config = dict(
    moe='top_k',
    drop_path=0.1,
    moe_every=1,
    shared_expert=False,
    patch_size=[2, 2],
    temperature=0.2,
    optimizer='adamw',
    beta1=0.9,
    steps=21500,
    lr_schedule='cosine',
)
Rows from block 5 of a small self-supervised image encoder, named by matrix and row number. Rows with one number within an expert belong to one neuron, the router's apart. Each number is 128 + 24 x the weight over its row's rms, rounded and kept within 0 to 255. All counts start at 0. Numbers have three digits each.
Before each expert's rows are labels from the 100 images, of 14848, where the router gives the expert most weight on average: "colour at peak" is the nearest of a few named colours to the mean colour under the peak. Only what is clearly more common there than usual is listed. The data: photos of arthropod specimens (BIOSCAN-5M). In brackets: how many of the 100.
# router: router (model.blocks.5.mlp.router.weight, 8x160), inputs 0-26
# up: expert up (model.blocks.5.mlp.up, 8x160x160), inputs 0-26
# down: expert down (model.blocks.5.mlp.down, 8x160x160, transposed), outputs 0-26

# expert 0
colour at peak: pink (94)
router.0:151181112126129119123134138124098132116157084107131165140174134084114087126165101
up.0:121108141146108101122153149143112151150096138116099099142111141157139170114118204
down.0:106130091097147119193118150151119124115144123145147138139119131118079111138060104
up.1:107153101070150136093132123164164094112108154133087139073076109175148163130092145
down.1:109130121079109139138141131124128085137097097102096184140129094126141142087142110
up.2:153135138160134114132124139092138144145079133157113137137128074130122125136145091
down.2:140130140133153151166125091113116145155106168147130065120120144150166133139096099
up.3:146139132117096122107133128180110133152137121167092130112130113135164120139117117
down.3:139132136113103132095109125161146148090121131116143134172125109127095098170113168
up.4:101115129146128148126150095157121108107141172164133110127102149181149137157086168
down.4:132072120119129119165082135114096111169156113118128114061120183114127122133120120
up.5:143154108117149161126145152153107120142143134108134099079159119101124112127124144
down.5:141117128105107118101152153116128134121099098171135124139148138095129149110106101
up.6:124147111159146108094088118119154161122125127176109104143151148117100125220103156
down.6:108154113100090088149114151094148133104126088116133181116125112135099107135131094
up.7:079116146115094132128170127126118140117136142133148156156109081154114152109121136
down.7:117112134174159125139116130116172108094101155100149144119094112147137097149141121
up.8:104119123080132113140128107159112134146128135173158104084137170123155133155130139
down.8:145133134096092122111122117151176142106185108120124174083132150122154094101090162
up.9:141134141150114179148111114156154130135143116125118160106132104137108099158143085
down.9:111103094085133079152122149125123120103171100111145137093131127123084133137082117
up.10:101095138119145116146127107141133121110122115146098168102130157132125146109142183
down.10:120113121137137141143157099132132139150107160155093095104109151146185196107074137
up.11:125094121149117146131172131116118162136109165159130115107113120150147156162084153
down.11:140115101128081145170128132143140130105136121115104118130126170127137118139143131
up.12:132114122088125133096158152097117090163122148148134128123146138118140164104105143
down.12:137132130111102120177116124114139137121114080117095135110149136101151113088149145
up.13:179134134124147151151120157110131121174114127113125142114131103124107123132108140
down.13:126097101161131140161145111119129110132176105121110149105149190114143125098121155
up.14:113094135135127134153173106192127120136124152151141129114116109157150160155105132
down.14:133129150087135132154138129111128149123105101119125139138159100091084139136108107
up.15:121142124096146104096085135144122112134133133122117123107139124111150136098131123
down.15:145159094119126166113115135135111135132142132138165121155136149110090091175101117
up.16:146150101134139117163135137138124126115172114088115124092138132113127095137122167
down.16:135095114094103079135115140101134147130127079118112128104160144106095163132081112

# expert 7
colour at peak: brown (58); black (42)
router.7:084143122135127113138117094124150122077118159126097134107095094161129108161098129
up.0:124129127135122115128160133147110123155168126113172158191127117128153149144145089
down.0:140154125110125111131148118140133176141103117140178136128150082134130152132125165
up.1:141142113187110146148151131140118138114097166152127141164108148131128106120149111
down.1:153124149091120126130130134119111110121118180120107148137067132190135125072142128
up.2:143105135173127123112152158106090159148122115123152090170140107117126185118079094
down.2:142103132149128129163159099173109186170126134151141096107132115153151149120131144
up.3:150134109104133155135146130158137107155119116134122107114137123118150151080156134
down.3:171102110120093140161135104162111136115160122110115104121126147141183122124169141
up.4:194141161134126136106107171114092177155155084136138118129189170081118100131165123
down.4:134111103132139146144147114119119129144118160115120141157101145158172137100118122
up.5:118130171152127184149106117168104143135148125078116138168126114130153114101145078
down.5:126087155103108122153119144157140114114136112144103114149100146104109131158137111
up.6:114090160122119116087108132105185141131132123173098155120126077136145107142116158
down.6:129153109160126131086166153118106154150157134132183150138160132122104132153146089
up.7:115180105129132118087099140109147123119140118096123140122135166113096106163124155
down.7:169087158162111141156143123159115153126078149113102083113100120146169182119117126
up.8:167125156132137134118132137148127158145178085098158113160179148069130137140165117
down.8:150143122125161136101125134109110106148129123102133123133142121112129106094105116
up.9:133121124153118127118151153144126139136127132157161120118137143114101139143101103
down.9:096111131124118143158117128157110089134096134119106139107082124142136125114128114
up.10:128106103127123125134117137098113125134121117146168122136135119114116127148141085
down.10:149125099177123135116136149118078132161124148129151121064130121141153155134108087
up.11:145144137110129129073130138173157122130139107142122125083149139111142090090118126
down.11:119135102130149152131160128109119160172156137168184137114132100144133119118121116
up.12:181124126136119152128123137106120137161117072094153130129193165074123134084148113
down.12:146123092140129148162138145110141100157070104170144128116147130116134162098091108
up.13:127157132124120125107107127145138129117162095076121124167143117121137092136090086
down.13:117128130125088114142116091164126120060119130099112107134102160130131137180155143
up.14:157080135164092133109159151155139148140118123150124087153138099121155207136126123
down.14:129125145153125144136164124163118169168116137135134137134124121146140147106128121
up.15:158118129186144118113160138115142165132153094114125078112167126103136132153116115
down.15:111099110144118103097158154144137153147102130153177151113142100123090161146112135
up.16:139121183102143123147127136090095131156133124162144121092134137119129115116117099
down.16:108120092163133113160141116149121164148136165092167120145085092177130147149140116

# expert 2
colour at peak: white (76)
router.2:177116135117133107084137175093128136120143122091150107150178155086122109113157176
up.0:130121148133114094135102115131155133096153138112079154151129110127134116090159123
down.0:135106116101123130103137148098147164182133118113141097140125119093124144137074111
up.1:142124141141106150107163129134181144140153125156153159099141085114178127094132088
down.1:102123163164157112165125102144123140104143100112102125125128156110108117159108147
up.2:112092129108087131135122117141110101139119140178111132117111157157118112135147148
down.2:128127125111124106135120089155175140082162115088125150128132098142116115107120181
up.3:078128106119137115123138099156165121111129142159120128130104129154118155149131130
down.3:149149158138131093128095146138129131093156119114157103139134148116123109155127153
up.4:129147096124103131120131132093169122140124138142126175101137079100108102111095134
down.4:150100177170131151155126117137129165113147100126090124137131138104119100151109135
up.5:058096108108141121146138107176107131164088137159124108129086089171130142131136157
down.5:133111168131115134160080145138137137151072112146130137106117086125125141125130118
up.6:142116157149147099141137114156124152127146134111137172103164134126162133077128156
down.6:152086145123123071104135123110142113085152121114071103130130152123111133151126147
up.7:148123132164157125130156115147130221156120136083120129145133161137167141115128135
down.7:107121145154118151114076139115130092126155141142124112089108119113132097124114134
up.8:132123137135110128130124131117132126109080118150053159132106093149135166133100111
down.8:115144123167095143094186130143128146132111170122148148140115126141110150145117125
up.9:140169129120120119112114145113127116078098160109155144141108117145076092183141143
down.9:126118136156120128116157102113122125162125132159096115094124177133175201101115132
up.10:072177132098153122133116120164138115108092144122123123107099152145152110132103124
down.10:137124134122117146134132127145120133157123118203157119101144131111166164077086168
up.11:130136124163145149109143104148115083080108159100147083125104162143132135140107153
down.11:108157133152131144137120120142160086103114150130167122130106124147151136124114103
up.12:106107139081123114155136107127142116097149113118158134132132143138103103113180144
down.12:130127116110124092153145114134135126131142093140099162077154121122118137094114180
up.13:168145154108105140177148155127074152171150121133149109130171146098147120101124125
down.13:154133110149166143138104153090093098120108095129122131093162142091113112146124111
up.14:118145105068146142149062146140131083179133088119139130054135097126152104118141121
down.14:116096159142142159143146126132063141168114121138098126127140116129109136133112083
up.15:141141116179113126129156137134115115133097136205136161116132076140134147118121137
down.15:107118120126151096124136101120123154160077130136118114091120134143138178133077125
up.16:126145122117123121113129117109139125083119101129108133093129120163155142178117113
down.16:102141111138105100147145113123119162115112139151143120159114145147108156168126129

# expert 3
colour at peak: white (93)
router.3:177136143135097145145160156107080139183148096125133096166170150099101118134151108
up.0:158167131125104129148145142117139129146172140106115129161139165100156103093129156
down.0:164122120129131133101126172107116131119113130092137115122152135095119116121157124
up.1:129116150119087128069179167139133120131123142158111135144123131124142166134106155
down.1:127078144169089143092163122125094154146093169136123115111110139141131171128125119
up.2:128133161111164106126116131117124110151145135143084153126128140113171143091122125
down.2:129125140089119111139129126107189127104130109133136116113124148115155143116078105
up.3:112143148132109124132148128154109100135102123140088107126119091147158161127060127
down.3:118118131118123134145151116115135151127088111149127141134139121130121137150146116
up.4:117139103122083136134189104196123106125140127134122100133114109167151162140132140
down.4:114086147110117157133121101113106109133123119159077101120126155134113127167168136
up.5:113135134151175128131115128130156126105155129176138148117125133132153149126107085
down.5:119117109133099136116133180129092120138161110146157135104152130111148141122100111
up.6:127123104125052111118186137106144117092123162110135135157087127157140153082163119
down.6:099113129100138155179109099139136105154124155143101110108084129162135120138131160
up.7:127103124123131114096146122102132087116128145139107107124138141144132141164114126
down.7:150093158139117150157086119097138135136105108139115119106141099121145110128144156
up.8:139127082138115129097135158119111078146145136131130140119132088117116133104150127
down.8:137123122124110151154123131118080121140129132145095094129121170114142134118089118
up.9:148132118139130143125096147084107147147094127149115101134142160106106169134087126
down.9:130127128103142107118147134139132124140143116135115140101145113114120134105125121
up.10:142165083132166149147109086122158078138097120131129171082132124121166115086107127
down.10:123095140096115146154109125131120116166105094163117136082133130122119169112083166
up.11:112155112093128156136101073143173104118112118082186124068121134129145097144109139
down.11:138134162120104163148110120176134120148112153210114139094119117150171147075109149
up.12:157172144097159099134098154118151153157131134097145186134132100122123088106153135
down.12:135124080126144109140171119121149125092138105139122109106144165116112135158132132
up.13:151119095110061106098174178142146088119109139156143163127136158126101151105151129
down.13:106127102142116127169138137124098130160135152148098111121083157135139133127130147
up.14:146106096140144158178163109176112082141122130153108129109138161145154147125104151
down.14:123161149083149168124084151102147133137118120119176117127132129117133126099060110
up.15:111139124120123118092110152115133114102121143111151116146124157145102098171156105
down.15:120169114151126078141165142133154190088155126097135146193124120130111121153142128
up.16:137164143154125155122124123130128119146152133137060133137124136122140113126109159
down.16:131140115116152138129114162107140134126084131089153112114136124112115119123121088

# expert 4
colour at peak: grey (53)
router.4:110089117143147143102127120171143142154119164144128128149113132132133164115083107
up.0:124149130139139154153094109153114146112151141144120131149120123124128099108120126
down.0:138121153087108121149131126132158104159147144169125103148094091132140119090133133
up.1:116137141085083082110127114085135096073128117122099142131121137136153131150121155
down.1:139138136150100122118164146134090144108102151067124157195112089138117154137136086
up.2:137124085060172138124137134153155089180155125148127136102141117122157098070129149
down.2:149136148158121118157132125177077149135118127111137078112137132131146178133162128
up.3:133174140142127092177136102145115145127105121151101156144127096144140116127119158
down.3:107132158086134119163104121132122167148159121154141116122123084125122100103117139
up.4:124123148126111107156156110125147168107162116133103100103133104121147142123103161
down.4:136105118117097105159128113155100140106159125138117083147106161123144123128128093
up.5:136115112104106149155123126116082143145172106136097132140146158103153114133130144
down.5:129121137123126104164136088148105176134161128100113095143112120149158136128157134
up.6:129154125170155151133096135148135134140128138152144131115123119112115103131102088
down.6:125127104071123130141124126106099039144164132121142116135099138129124112119166148
up.7:120090136110094179147100114172115116129151118093107094128127125117145136112111089
down.7:151073148105118098164108148103130126118135094155133078136126138096118122123100143
up.8:108144097116183108105136091145147144126144142101128103074123174132130116124097111
down.8:156133161130124146082108156091163126120153112109126156120139121106140095126072106
up.9:112128106101139073155132135102109098148129121139150130115130104129106103147138164
down.9:106136084126114146123121157109103094135176133148127145130112169115116105107136090
up.10:169125121118090093135180176103118114134135114152117120138183145095133107121148115
down.10:147154098110143118125160134100149172115161129100155120175143141094093090106110123
up.11:159122109123138116125117141130125131135135100102147055116189134053119113101114128
down.11:136117099141144155154130137149123133132065128140086115102123089128125131174117137
up.12:092114146130134140115102079148149127108138136121078125098112097142158134136098133
down.12:141165131102139133099165145092139122129145099148148179161168141115119109097139132
up.13:179125134123090090121147140082166134126148110101097082145145181124092086183162166
down.13:103121119137089073117105111114196137097154088119113164118140180125106124094134171
up.14:188126167139095140118149171152125151144108084151127147119181121081143165134126141
down.14:145132161109115134122145159094107089118137098166096144128148148107119126138115132
up.15:148181128191140132101154150143136163131090131123145126181131101131114135154099147
down.15:085112085087145115146114118083106075172161156111150100137084143139093084119161119
up.16:129161111082126125122136107096132118092177116117142129138129155129115081115134152
down.16:113131072123125144147128109160088116140136183064140105142082112150142129135171094