From a checkpoint of a small self-supervised image encoder: 32-pixel images, activation relu.
Rows from block 2 of a small self-supervised image encoder, named by matrix and row number. Rows with one number within an expert belong to one neuron, the router's apart. Each number is 128 + 32 x the weight over its row's rms, rounded and kept within 0 to 255. All counts start at 0. Numbers have three digits each.
Before each expert's rows are labels from the 100 images, of 14848, where the router gives the expert most weight on average: "strongest on" is what is common among them. Only what is clearly more common there than usual is listed. The data: photos of arthropod specimens (BIOSCAN-5M).
# router: router (model.blocks.2.mlp.router.weight, 8x80), inputs 40-79
# up: expert up (model.blocks.2.mlp.up, 8x80x80), inputs 40-79
# down: expert down (model.blocks.2.mlp.down, 8x80x80, transposed), outputs 40-79

# expert 1
strongest on: order Hymenoptera
router.1:150093153050109167187119114102121135125160170141079128126079145158110136133162113099130133091112123117195195117067129153
up.0:083122062162111143118089122092165060104136107106131112140128143168120154128093157139125113072139186119140082146150104072
down.0:132056119114143084106102150110136135143098204107134124121119118117154127116130111137124075145097122137095124118146131113
up.1:142153131138069133154134143204127181077062116081125156128112134139015133120170137111081113148130079215164102154122197180
down.1:119070116140168139129148121127122058126128163125080151094166141109215112168149124132137088104108110051122112146176172138
up.2:131112085138162107138176128161088138144121105126163143132130115093138128086138157152058166153163054142054150097121202139
down.2:127149175104152146110157143125164132166158196134087136150114181160152182110161075184097173164138144166176108150121109112
up.3:150124200117147111148147137153085137140146100143149149106142124071128092084070127130130168135172111155175227094103106184
down.3:138201104152111122139149095090136137141090035116153165082150148082122146170110174152122129140143099094114154096113186110
up.4:127187055145162141140171054121084168162174128122133170096090160144125123170149079129116170177096144140115139080130184151
down.4:150214154142131163156180137134129153159115089115150093101092132139129162116107109168093162116081069167082140159062128068
up.5:135101091127103182124113110117109130133131108142156111076094184078097167127087138091141179086086135093133221140152129140
down.5:142107112151098098134074139150157110116151034155179130171130102100096084147112156099168093142152142128115106094126117140
up.6:118129138149174114139113103163134166097026113141138111091148107118096124136075114113194129075109127133155178155117099126
down.6:124077152096130129109086194142144122149160152143109084188108134172121115091144091126143094119123177163143086143165073120
up.7:135182104106221130175143088176111132154193117111175136123137122161148078111165117124108109181088141155160094150063093131
down.7:113108128123099132050188129122130168131183166164049113173104184164127146096115109096149181149140145103118140088090127173
up.8:083140034138114116131059118127059126116120135117144181107147144063152124160045111122092144134073092125110201104107110152
down.8:120066117172094100179058129118116147142090101095129158150161117117145094200121160132118142113124140112076119160122127152
up.9:138100169138094137130154179104156191162171127107123163110177174138112177033120182131152119105112123081123189147119106107
down.9:113179124123166143116159123135177100064114085083167139156127112085124144138117149151117127170216174136174148077140130088
up.10:111168117136102055134123129098145134098124139026124088101127141122147120127174141163085090170110074150111101136132127109
down.10:094131133088144130080163150116135150135152225104074118164115130142176138114160038140159110134131111100171095092130119159
up.11:124148127172128103091098075154094171117131117150160137133126144100127113142099142093167139103164117155144140086179106141
down.11:098052156139150152086112121127122114118164147144128102143140172172112133110130092079146096121160154147184081071106095143
up.12:105162125175167058141082124190185120157136102174177162158139165146117134121139135149156119152124108164158142096126115132
down.12:079084158134150144098136120146106093092166150146101082176132146172097102106158087076149136130171135159164067098109084188
up.13:184151137181165166130125199090147139167112122160151156116109141101127114138135106141069134186189107153102116132129167094
down.13:201127138126118145121104175130132164164136229193132117151106129150115144117095073094146122125146133125102108158092094103
up.14:161102121115140121122151142166159127183143107131134162089166141140098162082133143180083127148140142126055198134097194114
down.14:119135160092159178111115150167167098126161180129112109148135154152139157087176094132148120095171151167202087180154085088
up.15:126144097170094104099077130090083118161132132117123137111130102130157137114109129133122194169080136132075135125171152119
down.15:116129088195118110137159055109081201087110115100146158096148117109160140171063148146076142157095137095094160123111156151

# expert 4
strongest on: order Hymenoptera
router.4:089121093163111134117132105109107140099151128155109171106124116109163121173071133107135146154128153079093143106138155155
up.0:196189130141150106133091144170157131161073108120185090146120157135107144126156120136132123067137132144115161145154107090
down.0:113137104111113102151115147163129142132098081100149084169125084118081100100093141140133108069080136154140147094153081099
up.1:101125105111124131112157163130172112137129108145115135223099102171143123147147186140167107100166167143148063160163088091
down.1:140116099151153125112097102115131093098147132095131184088182119082171132138136159130151072157103087060119169168143183128
up.2:089140136108114129165155150108177102132125117140194166159185108086075130139112077131127112120151130176164133144135112079
down.2:157109129148095121157156088096155140124174202154115215151138173088165163192138080099119140170124076081141100148074170140
up.3:159134145125132143091158176094092135105154141161119108130093161121123152104186131110182127123176059143163146140175093107
down.3:134093092167086112110097068129134125152166149118137184082189169117150180131088167158093126125095144070144175156138163083
up.4:133154117143128140106152153138150133134046126190165132180127131118146178142097134177097137163146113124180127152107163067
down.4:167115137151087147150135112148127178161083187213079104141138113148155096118112073104139130099089147061192108180122131160
up.5:108139087133124137099131111118111148126162119017139124142115136106136167169097120203116141142084122142103137140138102096
down.5:125087171096123138131178141091117162094150173134121111171100157179154127159109103109112103115162143189099093149083074143
up.6:099133155131157155154141176136076080113152103122127086173148160162126152065179131079065159113138145138168102076082121094
down.6:126195125129102146161120155194153143126133098122132153165104069118086096097128069136149173188129100137122126103181088159
up.7:104123089154138095119117106118075151099127096130202115145127148121125138094117126049066163116123173105125164073165134169
down.7:111186164083150225124111140168170119130152121129140101114122090136127128101147090161192183143150087143145136216100097130
up.8:131114100086176100149099114133139113105111105131184158100134084121160092150131127088151067032112152131153118174129105150
down.8:146105115103102146089116138098131191158117143106131145096111136124170162097098177121145129175107159077063149120092139140
up.9:160087098148104165103089113139130116123188159101062112148134136175138146166112111103110108103108112148201122138036093060
down.9:132063110119111062146105120137170124106114134124165132173118105104142106129124159117133062141118109103105139185142130107
up.10:119105137103185146176165123099084130070106089156181114144089192134122155115134172069103142106177104150164091147067139169
down.10:123029129132120143141039112159125095121153162157100105159147130156147082146133107105159121116115133093125079176164101214
up.11:053184152117114133114166144084111133084124104113086126165166124148151134137185140174086124129127169122144094145133124110
down.11:176171080177145127145119092153086109086135153118153181110164100101113116121071150100136112149139121099124167157178149154
up.12:144163123159101128193124137100034091173127123105191135135106129115102133094136137102086094149148100161113096118138115110
down.12:206113117119123107103127133081139152147107092102128178115110164122138146136136112180165138154164126130109195074076155134
up.13:225153092153118088065126139096163158131147112105222158129066140117158139131145134066113122110139152129128166117134150140
down.13:106086175137116126160120102133183143132171124118172148128118155126166187129134110136114178196120084123135122100118120090
up.14:139100127068146160206108180105135082112116106155124105126100168119114155144166122120136113091146127108170124137070106137
down.14:155078112118104166127132119173158116087155159125129136173148067114164101138089113110179126156137126084133133183154106190
up.15:110149255137139128156154108109113102140120159134098124106136102122125116121094140117094139158096106137099126111083181146
down.15:156196131120128175121203196104100132129087142130149130132146111137112126081136111081123095129160096168134136173117102106

# expert 5
strongest on: order Coleoptera
router.5:128184129147109108179107153147198111175110137180150090212120108098092139157119086177178083135163113142115107155156119084
up.0:126099119107165120145146076102133191127104126123113192128112155126168119118115133179066157125120134148109166152100150156
down.0:141098175124160136097145137130126108119164165141099090170117174183121130114146079082115144124135148153185072162100095144
up.1:132117099147127131174118130159173131171067113110177133086090129108142117156151106178124114167070082165089168149083133093
down.1:131038133080138115149138131124131109118131153147124141142091125105109114152142109044148145090164141109138078232133122169
up.2:121144174131173137169139136108153106114185111066119124109151140133081117145169105096143109062126134154100136120207022146
down.2:164106108153105133091153129162129179151073143218147134105119108105130124072101117105127147161107131093180129178113158130
up.3:183113148158134117127149128120101136115086113131227156127108134114115074125129165083113151102163120122075158117164142176
down.3:110144084109118106128122134133106166160086103098132109101137109124116128118080163148111131069064160148077156154147122115
up.4:083129128153104134131089131119103169126141078103156127107179135108131118140122142103124159176096126110086151094161133165
down.4:109032153088154151115121147139104129127139145138085116146144154161122103123178106089131161098169152129171014137119112189
up.5:165112219117154115131122148128137131077157111140207097134069138137158138144200124088148162095105111173146185086115092139
down.5:142099093084079079088136165126171152122115092088183104150101085102117109095116125113164108112102151120128204175149107092
up.6:164060162165112124106102112124129125120160131107087158128092112192159091146119201151128113156161105139135122124127117199
down.6:084101112147144134134107104122092121123125165146104102110148146130109095168143136062119138093125129088138009136119133148
up.7:142113106136170106086128128094072209101121106124195196112118149109122080095158152087111145109154114144101161151168184168
down.7:099129129106170120111116148153095097106109106119134072147125119158098117105132141120111096057120189176159092139179087128
up.8:086174154131113119143142185097116126101058120148138084170188096096087132126110110108144116112152136095116096139220136101
down.8:152054108120136158061137097100094154150149129134118181044137150120142138075106146130124160140125157120119141117096164191
up.9:091161160131169126098175070123086157138109125099125095145172122128113152072127143155085158141121125200151125162118129170
down.9:174131148104110141146135165138175139169116241116089131141126124137178148126119112161105182110069157143070111192096129093
up.10:112123099106134106114135083177167192139142111148181175072108109162118117080124214131073103101131143140161120058131147093
down.10:127117141087108124050166159099142164142153151088117160146176187140182181070155159141106124163121155133103174160097132093
up.11:143133119119114140076179203106124150122139102119157106138165126152082110142139127095157124093127128174174178107102089088
down.11:143057156124148089184106088159102130116164173157111125176111150144118114160127078077102159124135090107170098183071109181
up.12:150069162163130128110133165119127116079157116131134101154046180183117108130116134135153108112164116184176145085116079155
down.12:134072147133165114141131110112092106117124178118109116119136143140109111150152100069106134109141122127162060191112132135
up.13:133110171132118120145170195189122133167023128193154141168102099128099137094128112153119134090146157094189139123170157107
down.13:145065130104173115135103098064119078093168176071108133107108141131167146153121175120098145128118131148047113228130124145
up.14:061158191172121130129147141099109113124116153121084114156112152165125129102132159122108128161095119170121099120108139134
down.14:138101130118132136131127132140137128130134225131119126131120116124127117135136099101141160115140126124119092216114126110
up.15:163084192165132134070164132119108091120125147057068127117077132166166130114102208140127114136185128158120141151125126167
down.15:089107136149132141150142107130110118113118174151110102120155133127103100167144116072119137107122105104140000137108122135

# expert 0
strongest on: class Arachnida
router.0:132090170131157098155117169161123131119116094100204152200114122142151129054169173137106124109157108158136094147173092165
up.0:121140135160115153108124062111188115126132129164126125180148092168103148126134135129119094117112165118143133016162125078
down.0:094052140110117109051154146147125158131149150085141144151203164160153182061117190130113078139119146150106131179077098107
up.1:130140108182115130075135178103120145172094152120089149170109173126121145127148122143150086141137129166142078146106158125
down.1:122016135134132119134124118141134118118128170128129124120137122126111110139113101114135126125141118127123121255123127119
up.2:100142121149130096146112133163087083122103115097190099027146151063135116116151150130120133130113119167111110139166158085
down.2:143166164144125149195109148127194037104102170139164137152090129077135155198170064127079173155153129121172112170185128083
up.3:130141102138084104099158080092104139157131162173078092178091149119128095145110113119174139146173149130143138102150142138
down.3:158032127122136083166155151116137113103122156139147116153090105120117106144146091123135137156161109148111101237170125100
up.4:063103110150139131162107101125143150190102110152184130147091130120145132120115092231150156173072088151127148088110122164
down.4:127058150140141136097144071142143112087170198122073123166145173146144146119142100103113163153130116107152084149055126191
up.5:155135154115072128163124072115149130145152127089169117179123090179086144162117113139140121111154137096140138112104083134
down.5:158063148144153138155139145115105135114118147152122097118079119153118082153149068115150173141152118170103085204150109126
up.6:094103118140133154115140144142127125157130141122018154158112165138128137086100133134127139119165167142139101137107099153
down.6:114014133139123108124118121136135124134127183126111128112144128134118118128129109126123115135113114129121115255125138116
up.7:108136106117189085059152140052092093185135128157143131123120169121163113127138147138177150093134170052052134109114046089
down.7:113147121134150165103132132158140090049077110085169118081133113083066130149131165123105091130106085117182098164163169129
up.8:103107138163138141088131137155107107156111152128055151178126147129131132104136141142126118119147157149141086142091111148
down.8:118016139138127120122130123128134126129124181127121127108136130131121120135127107121127126134131111131119120255118135109
up.9:107229105144152115163127146113060125133168134124102087133123142061133118173147090121077139130090138116123115116146154076
down.9:147106142114061121098145139100175106132166192100123166173195179113188171102113122126124091164156190114145138115146127126
up.10:126106187095141136166154156073137183140118138168050150128098157131132124095093107151161107144146067150111129153090170170
down.10:134065127128099139109100149157117143155159171129101095120165112162098103125105098087143130111105142129115085245126102142
up.11:097109102126150123209144032133108143134122115085134156131107126109118148135076092148093147090143127134129149079125148163
down.11:135078141113127166097128122118145126169141195145080119104122150144139136125133071128136147140090138131129094238122135150
up.12:129129162183102145159146143089121090129152130166181137135104114102095120184132135084185140128153105108105133072182160124
down.12:121057102081115109121115155146156150147103144120144139130104077109105105113101134109161118126095137116097126255150115116
up.13:114101118127152176168121087093145117150153129093119131139079097158129190101116162111154149093167157137160126135119138113
down.13:065063159118110122154082112163130120142116165110139111124125151144106119158157066109108163105089136136142075225165096136
up.14:108101132180092070133148046135174105141136130120145134119125167106104123127086149132133163133152117077116134050200185141
down.14:092094112084137109134097114139195128166128186158107135135088109103134144109138100128151123151090129105119105234129154120
up.15:142141135131142132152131140094068134113132124138066112072147124085150114101153101139115137141133133130123116133168206132
down.15:135150158096072151134106144128167109174162199121090169158180165130179154140132048109153137144144173114130118109147119159